Rows from block 4, named by matrix and row number. Each number is 128 + 32 x the weight over its row's rms, rounded and kept within 0 to 255. All counts start at 0. After the name is the row's rms in percent of the matrix's.
# convs0: reduce pointwise conv (model.blocks.4.convs.0.weight, 224x448x1x1), inputs 150-299
convs0.36 103 [150 135 123 160  75 119 122 168 164 102 155 124  84  81 162 135 149 130  87 114 126 115 163 136 118 130  89  94 190 159  71 127  99 104 153 160  65 137 107  86 106 125 106 122 137 107 150 148 127 117 113 125 168 186 139 165 128  86 100 106 101 145 167 117 145  92 232  98 106 192 147 108  83 109  70  98 134 123  91 124 138 100 118 113 159  78 150 127 100 102 163  86 150 163 112 145  97 119 137 153 129 120 110 108 186 165 146 150 125 133 112 107  94 121  97 118 164 169 112 152 145 110 140  62 145 129  97 143 133 102  34 155 178 124  84  89 155 189  74  81 164 147 177  99 143 119 198 131 133 111]
convs0.37 100 [166  60  79  72 150 141 154 122 206 134 187 104 171 129 143 163 165 110 102  95 149 117  60 145 118 129 114 103 171 112 124 158 125 125 141 155 122 104 170 130 129 151  85  92 138  87 163 137 139  94 146 131 159 202 167 102 144 197  76 113 155 145 127 142 186 140 102 168 104 139 132 173 145  97  89 107 157 123  95  77  74 139  79 107  74 136 153 153  95 152  95 152 146 130 138 151  95 137 117 122  66  96 139 120  96 190 155 157 118 132 123  93 106 123  95 120 129 135 105 119 164 114 116 159 106  84 160 143 118 155 131 110 161 124 121 132 126 111 150 118 112 126 179 113  73 107 107 133 118  87]
convs0.38 100 [113 124 124 108 124 141  89 133 145 146  66  88 117 145 115 162 133 135 185 103 139 124 115 115 151 127  92 126 132 186  63 153 153 130 151 140  41  82  75 103 150 122 131 167 171 152 201  79  45 124 109 114  79 126  94  73 171 109 132 156 120 122 131  96  95 147  41 142 142 139 149 148 116 136 144 107 137 120 127 140 101 105 107 129 193  91 169 109  92 137 164 137 119 133 133 112 117 129 195 174 150 157  72  64 109 150 144 138 102  93 174 135 140 119 141 123  65 129  76 115 110 150 151 123 190 115 151 102 131 140  99 169 110 127 143 129 110  55 131 112  52  84 149 166 198  88 124 103 143 183]
convs0.39 103 [ 87 140  92 100 117 186 120 165 170 121 177 115 114 166  97  92 159 151  90 144 129 110 146 146 133 136 101  92 123 118 144 131 118  97  70 134 118 160 109 153 153  93  41 157 109 137 137 123 142 114 102 147 111  95 131 136  68 187 140 182 117 121 128  98 134  87 103 188  85  74 109 129 128 138 109  88 142 142 115 108  99 132 137 123  98 117 140 107 119 144  86  82  76 118  89 132 109 165 131 121 148  96 106 117 139 107  86 154 131  91 137 126  71 103 124 162 183 182 102 129 141 113 129  68 121 121 149 185 125  80 105 124  92 118  67 122 165 123 178 161 132 147  83 131 104 105 136  93 121 168]
convs0.40 106 [ 89 174 104 132 107  89 156 107 112 130 176 136 134 137 105 116 208 112  83 129 138 121 101  88  19  88 117 111 162 121 168  77  81 116 152 125 164  67  96 126 160  60 123 150  75 130  68 158 138 136 102 112  74 146 124 129 121 132 136 174  50 121  87 152 112 139  85 137 192 138 152 130 160 108 101 155  88  61 187 102 117 111 148  73 150 148 111 108 149 169 149 111 101 102 152 106  96 135 132 107  84  87 172 129 104 155 112 153 131 121 153 151  83 112  85 153 137  66  84 129 131  78 124 164  93 112 123 141  78  78 119 105 111  81 137 198 152 180 113 152 139 113 103 120 139 118 138 111 114 106]
convs0.41 102 [ 87 123 129 129 150 100 159 113 109 138 104 106  95 149 118  96  52 107 137 123  76 140 176 108 130 133 108 168 108 143 251  69 125 142 148 102 147 135 149 178 146 107 110  81 106 140 116 112 140 151 130 141  31 144  99 103 105 115 149 172 130 100  47 139  94 189  76 142  81 146 126 127 127  70 144 145  97  86 148 113 140 145 166 100 124 120  89 130 174 151  90 124  90 131  95  83 104 111 135 122  92 152 152 141 156  91 128 134  76 134 169 113  93 146 133 149 164  69  67 127 147 140 118 173 130  95 134 116 140 137 144 140 119 126 126 118 147 206 153  98 174  97 136 104  46 129 145 141 139  98]
convs0.42 103 [150 130  95 161 114 100 122  98 127 112 115 102  96 136 138  19 122 190 130 105 131  38 166 140 138  98  88 155 151 112 108 118 100 140 129 139 134  87 110  98  89 121 136 120 124 143 143 128 143 139 131 165 102 155 167 194 149 149 121 165 144 180  93 141 158 115 178  83  90 117 163 121  48 169 164 107  94 136  77 121 103 167 133 172 154 127 147 239 144  60 124 117 128 141 108 143  96  89  99 157  71 165  96  87 103 155 156 113 116  59 107 118 100 132 103 123 181 152 115 120 138 204 166 106 134 159 107 105 193 122 129  92 194  98  75 114 148 144 110 124 167 130 142 105 130 125 120  69 140 112]
convs0.43 100 [199 186  86 158 131 129 110 147 146 144  85 171  81 123 127 136 160  71 107 157 106 109 102 153  95  90 132 112  86 116 111 166 103 156 170  97  93 152  77 110 158 139 138 102 124  92 137 127 145 135 108 218 118  76 105 146 160 117 142  61 161 141 125 170 135 156 120 142 136 253 131 161 121 148 107 160 126 164 103 110 117  94 108 190 193  99 163 156 122 110  85 129 128 159 107 130 135 135 101 131 141 141 186 120 156 102 147 156 156 165 141  86  70 165 161 190 162 111 159 134  99 120 152  98 103 184 143 168  90 157  86 142 110 125 138 148 165 166 154 137 136 133 171  91 189 103 158 100 131 119]
convs0.44 096 [ 86 158 139 126 130 122 130 132  81 134 155 151 133  96 158 140 119 156 217 143 132 121 165 128 128  93 132 142  48 156 118 150 134 106 170 121 143 205 140 139 128 100 172 148 115 104 108 134 135 174  76 202 184  76 111 129 154  99 127  74 184 108 100 134  84 182 145 122  78 105 140 181 163 151 169  95 135 138 159 105 181 136  93 149 113 125 193  77 170 140 122 159 140 164  92 128 159 133 163 125 197 145 112 130 136 134  90  59 179  74 108 162 128  90 122 101 158 118 111 142 176 125  90  98 108 106 120 166  94 141 103 156 160 101 116 145 158 137 113 146 111 111  87 116 114  81 124  66 127 106]
convs0.45 101 [154 130 160  92 147  99 166 133 139 111 157 155 151 118 142  89 108 113 131 124 145 111  87 136 115 186 103 237 102 171 110 129 141 146  88 180 137 149 113  86  99 151 106 128 138 136 127  99 149  87  94 163 144 116  95 167 151 117 132 140 143  93 118  69  95 158 108 135 112 139 128 176 191  87 161 120 154  89 122 154 184 138 100 100 131 119 160  51 129 122 164 138  93 151 111 187 123 136  98 115 140 130 136 153 103 121 120  92 206 149  96 129 111 114  71 128 157 113 171  97 141  91 151 182  58 145 131 122  82 123 116 141 136  75 139 134 120 150  99 112 143 187 121  68 147 163  82 100 231 106]
convs0.46 103 [202 122 167  98 155 144 143 180  91  98 149 148  97 160 130 148 122 140 169 106  97 116  86 159 165 135 132 149 112 120 113 145 152 110 166 137 157 118 100 144  90 144 164 178 133 140 150  70 116  96 197 153 117  85 111  83 152 209 113 108  99 201 125 117 127  90 133  68 134 149  87 141  86 160 135 137 135 183 113 109  93  94 168 161 138 128 226 149 148 110 133 128  73  67 123 133  85  88 119 215 149 176 104 109 129 133 116 126 133 107 106 119 107 132 133 127  72 146  65  80 167 129 137  76 143 130 159 154 118 128 115  64 121 116  68  95 109 132 158  87 145 137 177 114 156 140  87 130  90  97]
convs0.47 100 [167 162 133 148 120 104 113 120  88 120 130 131 154 142 104 162  95  83 111 119 170 120 176 127 130 168 123 147 116 129 146  89 123  99 148 144  84 104 134 117 121 113 129  92  95 213  81 122 152 185  88 114 102 150 119 134 121 145 108 159  53 165  62 123 118  90  72  93  88 108  96 123 111 107 106 152 164  66 106 124  88 125 141 198 144 145  97 227 142  86 109 135 100  96  60 160 100 121  60 140 124 132 147 147 133 151 113 105 143 148 196 111 158 148 126 204  72 129 115 106 157 124 140 113 120 115  83 100 124  86 110 141 119 110  93 147  88 107 124 116 131 145 148  89  75 140 128 173 108  93]
convs0.48 100 [138  99 180 140 130  93 138 161 139 114 143 143 184 102 124  75  99 122 107 167  85 157 149 162  94 119 155  91 137 207  92 134 122 114 115 138 133 199 201  68 111  91  97 170 118 114  92 120 176 118 123 106 130  95  66 125 142 132 124  77 115 111  73 136 145 100 106 170 234 115 130 134 124 111 203  98 149 186 148 148 120 103 174 193 158 135 147 136 100 113 133  98 108  87 162 156 102 136  99 121 134 175 153 107 119  69 136 156 135 178 163 154 159 142 120 137 199 128 191 133 127 104  98  87 103  92 179 154  69 124 127 138  78 153 124 130 100 173 144 108 112 141 141 167 121 160 106  90 155 139]
convs0.49 107 [132 137  82 139 154 139 159 140 108 115 170 141 112 161 119  81 151 153 109 170 152 113  88 121  96  91 142 178  86 120 116 142 111 146 152 118 128 111 171 137 138 170 156 118 161  84 114 145 151 155 145 159 167 188 155 112 120 128 112 104 163  76  89 184  88 208 131 145 151 175  70 120 150 153 126  84 119  72 157 178 128 168 103 223 127 150 176 151 137 183 135 129  64 116  94  80  92 137 139  86  89  67 142 120  84 121 129 169 117 140 111 192  98 124 111 147 146 139  96 145 102 147 163  43 117 161 125 175  59 151 117 140 126 126 137 182 158 171 120 104  63 122 178  84 119 110 115 139 138 115]
convs0.50 106 [166  99 114 171 137 124 172 185 102 137  58 140 180 140 165 173 190 140 133 152 125  87 146 124 207 102  63 139 107 145 109  96 115 137  89 149 103  91 174 103 132 145 128 145 103 160 125 107 108  79  59 176 166  86 107 147 114 197 149 121 104 109 121  93 120 148 104  70  98 126 142 127  69 135 132  67 106  74 150 129 172  90  88 183 116 149 122 168 102 142  72 126 108 136 124 153  97 130  83  86 193 118  95 105 151 172 132  91 101 170 130  87 133 135 155 101 123 167 157 106 132 129 118 167 156 150  97 141  71 125 100  91 147 113 122 164 104 140  64  60 123 163 153 150 156 112 161 131 139  63]
convs0.51 100 [152 153 144 255 100 138  94 133 140 110 143 155 107 173 123 140 124 113 129  84 132 134 122 108 109 150 124 109 129  97 188 126 117 145  74  81 122 117 152 136 128 139  88  96 119 232 144 115  87 158  84 113 141 110 149 120  38 170 158 147 139 106 124  91 110 102 149  42  56  71 121  62 131 176 135 161 105 158 126 127 143  99 107 103 149 132  86 168 107 135 144 137  93  95  53 113  60 108 180 158 126 129  31 109 120 169 104  81 126 157 142  84 157 146  88 166 102 174 110 143 158 101 147 153 116 141 104 116 126 169  92 108 103 186 150 116 140 107 134 135 141 133 128  90 175 113 178 105  93 151]
convs0.52 100 [104  94  16  82 114 123 112 176 111 140 135 133 124 112 141  49 107 137 213 127 103  91 223 147  68 155 124 105 156 143 130 131 147 137 174 147 113  84 174 133 116  63  87 167 107 136 129 117 197 156 131  61 167 148 122 171 123  79  94  44 132 107 173 100 167 115  94 162 182 159 104 111 116 101 144 106 128 133 173 110 101 120 111 128 121 155 123 140 134  89 171 129 127 150 157 152 192 166 127 186 156 164 148 159 147 121 170 169 109 104 151  96  45  64 141 166 157 159 117 145 127 139 157 176 151 117 161 145  65 152 126 124 143 152  91 109 165 137  98 160 128 151 111 127 151 113 150 156 137 164]
convs0.53 102 [ 84 105 160 146 149 116 167 144 162  77 129 135 121 113  86 101 161 156 170 122 142 112 144  78  84 128 118 119 115 123  93 124 163 131 133 107 166 130 129 125 140 135 170 207 138 137 110 129 112 122 114 170 158 169 124 105 162 141 116  92  72 176 148 139 138 144 132 155  30 163  75 115 130 137 135 189  89 166 122 141 145 118 164 127 116 103  85 105 162 113 107 117 135 121  52 141 159 143 140 134 104 146 136 143 122 172 160 163 151 117 151 161  91 152 111 118 139 171 107 147 167  92  84  57 199 142 144 166 134 128 163 117 136 181 166 121 155 105 139 111  92  85 127 126 216 118 117  84 112 108]
convs0.54 098 [136 136 112 101 148 117  91  96 125  81 181 113 107 140 184  95 127  64 134 104 120  92 155 139  83 159 106 123 119 117 113 100 125 122 132  90 132 123 106  60 122  94  95  88 124 160 110 145 101 147 169 132 117 120 117 135 124  97 213 140 176 136  90  96 115  63 102 120 112 115 133 118 103 131  64  71 170 124 108 141 156 123 103 155 147 125 138 119 111 135 103 153  98 157 115  73 149 106 143 159 159 180 113 167  62 218 140 126 128 147 100 119  92 116 143 132 169 102  75  95 174 130 206 140 129 169 149 142 130 125 159  46 151 100 112  72  96 122 141 130 148 114 116 181 139  71 176 117  94 104]
convs0.55 095 [149 113 119 121 112 112 128  79 125 129  64 148  96 158  87 177 118 130 172 125  43 194 125 105 121 174  86 133 118 126  80 147 169 105 121 142 117  95  79 122 123  96 140  61 108 180 132 153 115 117 107  96 161 121 120 172 115 127 122 156 137 143 150 141 118 106  46  83  73 104 158  92  92  76 124 166 151 162 159 157 122 168 100 165 113 142  96 177 125 121 153  97 118 186 132 131 140 100 154 127 159 132 151  93 114 122  90 118 138 180 107  78 139 121 185 122  99 113 109 132 198 100 103 118 132 125 118 110 154 135 129  89  97 128 165 141  82 109 159 109 107  96  74 140 143 122 127 147 153  86]
convs0.56 096 [138 137 202 122 156 126 125  63 110 171 141 142 198 107 133  89 186 136 164 141 164 114 169 188 130 157 166  77 136 144 150 134 128 108  42 154 136 163 113 167 107 144 115 106 149 104 155 131 163 122 147 196 209 101 116 137 136 136  92 136 145 126 109 168 178 116 128 169 140 124 203 164 129  78  95 141 106 198 135 191 128  79  60  86 106  86 247 120  92 142 150 140 143 139 103 126 124 161 164 109  74 148 181 137 144 128 157 111 126 149 143 119  76 126 158 109 104 161  95 137  63 135 127 148 149 161 175 160 149 167 127 124 144 135 158 189 126  80 142 133 118 148  21 152 135 157 127 189 135 102]
convs0.57 096 [102 119 110  81 132 101 116 103  94 101  74 150 113 119 105 114  95  79 101 147 161 110 123 165 116 145 153  99 120 183  98  93 100  87 124 129 127 143  95 114 156 201 126 132 130 139 113 123 113 151 127  94 101  97 173  75 111 144 148 175 123 121  91 101 116  93 115 149 161  85 114 104 144 182 128 125 131  97 132  67  76  59 101  37 169 118 140 102  89 151 167 120 194 166 151 146 158 122  79 114 137 145 147 118  93 182  53 109 141 179 108 143 147 143 140 156 101 174 127 126 103 134 136 171 180 164 130 121 101  93 127 103 129 125 109 176 109 149 114 109 163 127 106 159 157 190 120 142 145  46]
convs0.58 101 [ 70 195 156 172 163 145 135 121 147 140 115 127 141 158 162 110 155 114  85 166  94 132  95 113 133 142 118 122 144 145 139 112  96 111 153  98 130 137  75 145  98  75  89 133 122 116 159 109  64 141  88  79 135 149 128 180  91 110 161  81 141 169  85 105 171 246 157 146  45  63 141 120 119 140 111 134 218 138 107 108 171 136  79 118 151 125 159 112 132 101 102 167  81  77 136 113 179 156  82 144 126 214 155 113 198 124 133 128 144 129 104 141  92 178 139 205 138  93 114  94 135 119  68  88  73 120  90 177 107 141 115 141 205 138 126 101 151  89 129 100 123 120 104 116 181 108 134  63 162 180]
convs0.59 099 [152  84 159 104 125 110 119 169 185 118 103 167 123  85 115 221 109 131 169 117 118 170 124 128  59 104 175 110 136 158 102 151 137 114 130 135 115  60  97 124 174 130 171 106 114 156 138 149 135 144 153 137 151 124 133 167  93 100  86 113 166 146 201 134 127  93 128 112 109  93 151 129 113 175 118  93 116 132  80 140 118 125 124 128 115 129  98 164 130 131  95 125 116 151 101 100  91 158  78 133 106 136 142 120 117  62 173 131 147  84  89 119 115 160 164  78 115 136  98 119 141  88 118 113 140 184 120 164 127  73 223  83 100 141 130  99 146  86 175  90  93 104 122 130  72 176 158 130 128 142]
convs0.60 105 [106 189  80 168 137 108 158 146 169 125 149 118 143 148  87 126 102  89 119 109 103 110  81  70  81  96 135 140 113  86 206 118 108 154 114 121 135 103 114 102 100 110  88 129 115 134 136 146 149 162 141  99 166 186 159 115 160  82  62 176 128 167 110 152 127 125 137 168 159  95 171  86 162 167  96  93  83  84 138 142 142  83 161 132 147  88 134  85  75 107 162 155 139 139 186 174 111 145 171 108 129 145 139 103 125  78 109  50 152  99 147  82 106  86 107 130 140 126 167 170 177 139 145 175 153 151 122 115 136 126 161 161 115 190  93 131 148 159 197 128 125 122 136 102 108 150 152 148 116 132]
convs0.61 098 [121 129 123 179 122 115 169 139  94 143 137 132 119 131  83 119 143 163 195 110 108 101 187 144 113 146 122 153  88 147 179 103 121 101 116 135 118 165 159 132 141 136 117 212 113 184 106 115 154 167 134 139 128 168 104  93 163 121 171  92 131 164 136  97  82 127 128 124 102 166 207 167 140 137 182 135 165  98 118 113 142 142 134  98 109 118 139 126 102 148 120  61 119  81 133 104 143 166 118 158 145 121 133 128  97  99 151  64  83 190 198  64 128 156 118 129 184 160 158 128 119 107 119 106 149 130  67 157 125 160 125 141  95 111 202 173  99 190 126 113 158 100 154 101  51 165 144 172 183  53]
convs0.62 109 [110  46  92 130 106 134 144 127 130 147 137  92 134 130 112 126 111 121 129 143 156 123 141 152 128 114 166 107 132 112 196 101 172 154  95 144 127 143 104 138 173  82 131 111 117 175  79 108  84 116 120  85 159  99 172 162  51 127 114 116 124 153 104 124 109 102 112 125 167 175 100 106 148 129 187 216 166 153 139 130  77 116 159 151  97 114  84 123 164 111 160 139  78 116 155 153 160 113 133 119 121 134 166 163 142 150 176 176 113 117  99 100  72 139  93  97 152 182  39 109 103 112  99 106 150 135 155 172  99 151  56 109 128  85 115 117 124 124 127 115 176 122 122 105 101 115  84 127 109 152]
convs0.63 096 [ 70 110 109 156 109 133 122 152  91 147  39 128 142 190 145  87 162  94 149 114 112 104 144 149 120 139 142 157 138 132 134  95 120 111 156 125 156 154 195 119 117 164 106 156 131 136  89 111 146 116  82 120 109 153 120  96 132 146 120 114 135 133 111 179 150 130 158 177 129 122  92 122 104 113  97 159 115 125 155 106 115 132 130 160 162 159  93 169 135 119 135 125 131 118 158 113 110 103 124 216 101 110 167  71 152  89 186 142 162  91  69 105 132 119  90 128 107 125  76  90 148 113 163 107 177 209 126 159 143 169 189 191 118 134 151 141 113 142 157 158  78 127 121 143  71 148 105 103 136  98]
convs0.64 108 [ 75  97 124 112 138 128 133  91 114  60 141 144 123 115 137 118 153 107 108 157  83 113 134 207 172 142 118 113 103 191 135 175 174 120  93  90 111 129 115 127 151 101 131 110  78 100  73 189 216 118 179 118 112 162  63  73  79 108 151 190 128 147 106  93 123 179 154 135 103 118 132  73 138 104 114 136 132 136 145 114 134 161  95 132 127  90 121 202 147 138 128 129  98  67 121 118 128 172 136 106 111  87 104  85 142  87 136 101 113 159 148 145 159 152 137 153  58 171 154 113 173 105 110  91 163 191  97 159 135 214 106 126  46 130 231 126  87 126 110 129 171 130 130  83  95 112 127 156 159 105]
convs0.65 095 [ 87 114 135 121 144 105  86 120 149 218 132  95 191  70 172 109 198  69  71 131 183 133 167  90 116  79 104 115 155 157 126 103 127 148 171 125 158 137 126 177 112 107 101  80 118 130 141 134 110 136  77  68 126 202  97 190  75  45 149 118 166 123 107 163 165 161 136  71 104 136 142 133 110  99 115  82 139  81  85 113 117 107 120 135 125  89 121 176  96 158 145 138  78 119 102  85 113 131 159 114 116 139  78 109 113 185 106  68  79  96 108  72  91 171 146 134 110 175 117  88 106 117 125 140  45 161  89 140 150 154 112  69 148 131 191 158 151  76 142 172 161  73 127 178 159 147  79 140 206 154]
convs0.66 097 [ 81 122 134 151 116 113 154  96 111 101 120 156 133 138  93 105 156 105 131  95 148 142 167  76 138 160 126 181 147 167 193 147 147 154 188 156 102 113 106  81 124 154 134 147 182 185 137 124 147 126 119 118 157 170 150  67  77 109 116 141 138 108 148 126 135 165 183 134 107 158  99 142  99 157 158 128  84 129 119  98  87 157  99 139 118 103  86 181 127 149 126 184 143 122 139 114  78 113  54  95 121 134 146 149  67  95 102  75 108  96 105 118 107 125 152 165  73 184 104 144 103 134  79 130 132  68  71 113 131 161 141 177 136 105 111  73 124 105 129 148 159 199 151 145 133  99  81 135 163 184]
convs0.67 106 [146 140 176 135 168  98 174 150 116 132 174  92 208 164 120 112 153 101 165 161 141 104  48 165 106  87 118 106 123  98 110 162 109 102  98 185 143 139 154 137 137 131  93 133 163  71 111 128 119  77 116  88  96 161  96 122 202 113  95  95 160 147 131  93 166 162 146 152  98 147 120 134 164 143 172  72 106  81  90 143 140 137 173 136  91 158 133 118 110 128  71 172 123 143 142 124 161 169 142 138  86 139 119 124 114 122 150 100  80  97 130 110  81 177 112  92  70 186 113  87 221 141 151  96 104 138 140 156 208  98  76 134  72 143 129 154 134  64 133 129 165 127 146 134  46 151 108  98 176 195]
convs0.68 098 [151 148 151 152 107 110  92 119 167 145 153 138 126 175 111  92 147 117  89 159 123 174 114 126 135 102 125 132 127 179 116 133 123 119 134  74 151  92 124 120 156  81 141  86 121 194  91 130 133 145  45 137 138 119 131 118 171 102 153 153  98  99 136 129 125 118 145 104 165 171 187 141  90  78 121 128 113 107 175 109 152  67 132 132 152  71 147 122  96 143 243 138 167  99 126 147  88  91  93 123  88 120 116 164 121 149  64 171 150 131 151  71 126 129 132 133 156 177 204 103 124 102 156  83  75 152  87 135 117 128  73 102 121 115  78 109  99 132 137 118 175 154 155  98 151  70 147  51  95 119]
convs0.69 101 [136 173 148 158 149 137 115 121 132 108 107 106 117 106 111  63 143 139 254 121 151 115 149 106 108 164 182 120  83  75 144 178 110 116 152 133 187  89 155 100 116 127 138 122 139 124 170  74  77 153 197 162 133  84 143 116 107 111 119 142 125 125 107 113 108  74 119 136 105  89  67 155 191 131 118 103  63 144  59 174 115  89 199 172  99 126 119 146 140  70 106 152 103 134  36 145 144 107 110 135 119  78  76  76 136 131 138  91 203 115  96 128 197 185  94  95 144 195  86 127 130 112 125 161 125 128 200 119 140 105 151 137  97 194 136 117 110  87 149 129 111 149  76 135 173 120 141 204  92 132]
convs0.70 106 [140 127 142 139  45 130 117 124 147 139 119 139 144 191 146 175  96 107 201  77 207  90 109 122  96 142 166 112 104 132  85 162 118 144 164  80 112 123 141 150 146 122  91 154  85 101 126 104 102 103 123 109 114 128 175 112 105  72  89 131 149 131 115 107 148 133 230 139  86 246  82 122 106 127  97 148 139 118 159 116  84 131 175 168  60 177  90 168 163 121 147  88 150 149 121  95 158 167 113 112 127 122 108 108 155 158 127 135 121 104 113  74  82 131 149 138 127 158  67  96 102 119 146  85 145 121 200 146 151 129  40 117 177 132 101 108 107  69 114 105 149 154 124 140  94 103 128 180  94 135]
convs0.71 098 [158 195 117 111  99 122 126 140  88 134  70 130 119  89 107 183 102 120 160 101 147 113  91  83  61  86 119 131 128 102 137 109  97 163 199 177 189  56 101 146 116  95 122 162 161 179 209 123  58 178 111 119  97 110 128 129 217 177  79  88 106 151 135 136 151  69 184  78 145 153 136 118 137 159 161 121 128 142 104  98 129 114 118 152 103 135 160 138 121 142 143 134 108  87 132 154 130 132 147 181 188 120 135 127 108 140 131 110 127 134  95  72  96 163 115 140 223  46 112 135 139 126 181 134 152 172  97 111 124  78 183 115 154 130 126 134  92 199 133 139  96 161 125 142 142 122 163 109 140 113]
convs0.72 097 [150 142  95 123 151 164 158 149 135 115 126 129 175 161 137 149 160 134 132 144 133 137 127 102 186 113 124 123 147 163 103 122 144 154 106  57 118 202 118 119  78 105 103 161 124 115  99 181 124 117 165 125 153 116  85  97  92 127  67 124  96  84  95 136  67 198 181 139 140 124 126  69 149  85 104 144  81 186 126 166 117 175  90 118 131 108  73 128 119 133 133 126 123 137 145 105  92 134 115 168 110  77 115 132  88 121 147 150 141 136  93 103 126 152 188 169 126  86 138 129 130 135 168 126 143 151 114 168 146 169 140 165  84 108  48 169 127 116  70 122 169 128 145 141  72 143 105 134 127 110]
convs0.73 097 [124 148  68  81  77 118 105 169 141 168 113 111 175  87  85 178 125  68 107  96 121  71 126  93 116 130 118 154 122 134 155 152 138 122 114 160 152 142 176 131 100  53 113 121 155  86  98 160 121 147 159 142 102 145 115  70 151 201 125  76 164 101 101 108  92 121 117 113 141 102 134 153 133 125 158 115 171  78 121 118 148 145 176  86  94 123 152 119 149 109 118 175 103 103 166 128  94 112 138 117  80 199 170  69 132 135  88 109 112  94 152 135 120 172  99 211  58 130 120  84 124 103  59 128 127 113  93 117  84 180 181 107 169  90 108  64 108 114 103 100 108 137 136 126 110 122 123 125 130 160]
convs0.74 104 [140 100  87 136 151  95 101 193 106  98 132 127 123 111 132  79 152 109 156 130 141 143 134 158 122 119  97 119 106 115 155  96 146 112 105 159 113 137 196 111 121 153 184 161 123 121  98 136 140 131  87 119  55 157 105 156  99  62 130 126 132 153 164 136 113 107  67  90 113 180 148  93 153 121  87 186 118 147 128 181  80 157 190  44 149 125 155  77 120 127 160  97 120 126  54 137  86 127 123 129 144  68 110 120 115 113 126 150 162 156 170  92 110 131 148 100 140 144 165  99 145 117 147 122  99  82  97 155 171 136 169  83 174  93  99 162 124 146 180 131  81 143 134 116 138 160  88 123 126 172]
convs0.75 100 [110 121 182  56 159 144 122 139 110 116  87 139 112 139 150 128 137 134 111 146 162 148 131  90  71 180  93  86 162 184 107 115 165 170 105 166 128  59 122 112 118 136 113 148 164 121 133 109 152 166  87  96 170  90 137 146 198 250 107 102 143 135 134 123  97 169  99  94 181 150  80 125 183  81 180 200 193 156 144 105 140 108 141 164 126 115 111 202 125 106 101  84 161 175 168 110 136 166 145 141 101  82 164 170 130  94 133 149 151 126  99 127 117 154 153 104 110  74 189 139 160 151 178 158 164  60 134 132  71 155 131 119 146 115 179 164 132 137 135 104  88 125 147 132 110 110 130 168 163 136]
convs0.76 100 [183 142 210 129 110 119 102 113 115  82 127 184 115  96 128 109 191 165 165 160 113 207  99  77 161 140  69 102 138 169 160 141 167 101  80 183  84  89 173 113  73 141  72 131 154 127 128 142 115 135 127 127  84 135 129 205 104 116 133 121  91 122 131 138  94 107 151 118 149 130 203 142  49 120 167  94 112 125 158 106 121 194 148 112  93 150 121 143 167 102 124 125 170 144 145 101 105 108 133 131 152 152  71  81 140 139 139 183 142 145 153 145 152  87 122 155 178 137  85 120 137 142 123 181 109  95 122 131 112 105  92 105 102  83  54 170 160 141 154 151 129 116  74 145 108 143 133  70 151 134]
convs0.77 107 [113 116 210 154 169 122 117 126 126 169  88  95 140 100 107 228 179 132 107 124 144 160  74 157 170 123 118 124 162 112 114 119 104 139 129 138 128 106  86 138 148 179 135 104 168 125 149 121 107 138  99 132 120 117 106 161  69 165 142 119 171 117 125 151 103 160  80 128  34 137  91 155 121 109 136 162 159  84 140 153 122 157 156 182 155 112 112 102 113 134 128 104 124 107  48 143 104 132 163 136  71  77 212 136 157 115 173 161 122  85 144 114 106 187 146  92 142 146  98  67 101 103 149 107 125  93 161 190  99 145 145  85 129 135 199 115 111 110 119 143 105 120  42 142 160 133 112 143  89  92]
convs0.78 099 [110  82 138 116 114 139 152 105 122  94 107  88 134 146 103 145 119 111 100 106 145 154 189 112 114 160  92 171 139 140 109 143  81 125 159 141  33 163 143 160  90 124 126 119 162 127 133 103 119 110 156 113  72  97 141 133 127  85 140  82  87 130 115  38 181 172 134 142 158 161 128 172 101 180 122 121 120  57 119 137 133 135  77 159 106 175 123 109 122 194 159 171 107 143 154 118 139 144 122  54 175 113 117 138 175  96 129 165 129 149 160  96 116 153 162 118  87 117 105 122 131 122 112 174 108 148 106 157  88 102 101 112 128  99 114  99 131 138 117 133 135 115 226 125 124 159 100 116 119  78]
convs0.79 098 [ 85  82 184 108 124 119 150 134  64 139  88 188 111  98 134  79 141 166 110 107 172  92  94 148 102  79  97 221 123 120 104 177 191 153 148 144 165  64 148 138 159 103 148 166  93 166 161 152  98 132 192  88 157 182 105 106 157 137 133 148  98 115 122 148 124 126 149 109 135 124 145 159  82 115 180 119 162 181 160 102  50 128 152 141 148 119  59 180 131  95 156 123 129 144 171 124 128 135 120 129 113 217 101 132 142 124 150 123  97 112 122 110  99  94 135 138 140 130 158 100  71 126  64 143  99 138  41 130 134 138  92 158 132  67 143 161  91 205 193 137 134 145  91 110 105 153  64 123 190 117]
convs0.80 094 [103 125  88 169 115 109  73 132 189  91 128  91 144 127 110 147 134 107  47 124 120 213 118 130  95 161 158  66  95  93 122 147 177 124 116 123 160 193  52 133 180 194 104 122 128 126 135  54 125 144 100 132 112 148 141 101 151 142  71 147 178 112 140 109  84 152  90  87 117 107 121  93 157 138 116 108 135 162 160 177 116 112  83 114  68 125  72 100 138 101 120 123 192 166 183  75 113 102 140 133 127 105 146 199  91 114 124 204 186 131  93 106 100 146 114 105  77 105 115 151 158  76 170 123 117 109 179  72 120 124 123 142 141 142 120 103 125  55 187 109  87 122 194 132 208 161 131 139 124 171]
convs0.81 098 [102 102 129  67 117 158 159 128  99 106 143 133 138 104 113 100 115 135 127 114 167 153 143 184 148 168 105 174 155 173 112  91 167 160 158  90 123 138 115 127 177 111 125  65  96 115 173 127 149  77 121 104 183  81 155  86 144 174 168 127 119 175 149 108 162  81  46 104 112 126 122 203 138 140 141 130 157  22 197 116 180 183 135 170 121 110 138 151 145 161 157 125 121 108 113 126 154 164 106 159 132 189  94 103  95 143 123 185 149 121 128 114 147 172 138 130 205 100 164 137 134 102  72  82 166  89 128 114 113 103 129  64  94 185  74  97 136 131  90 134 104  96 112 130 104 127 158 133 188  99]
convs0.82 104 [ 71 155 170 158 120 134 134  51 188  96 122 118  98 121 150 104  76 122 133 115 105 165  69  91  62 145 133 132 126 152 116 135 123 131 126 101 137 105  92 100 137 140 130 142 181 127 179 144  94  93 115 112 138  91 118 104 128  64 125 104 173 100 151 139  71 114 106  66 110  29 152 116  91 136 100  59 136 170 103 136 102 135 175 129 125  77 124 115 131 108 141 129 144 181  68 163  85 130 134 163 155 148 123 144 159 121  85 103 115 134 108 135  99 105  65 149 146  92 108 151 129 128 187 129 141 119 151 110 176 140 145 134 108 141  57 115 118  64 123 127 151 105 116 110  88 140 172 145 141 162]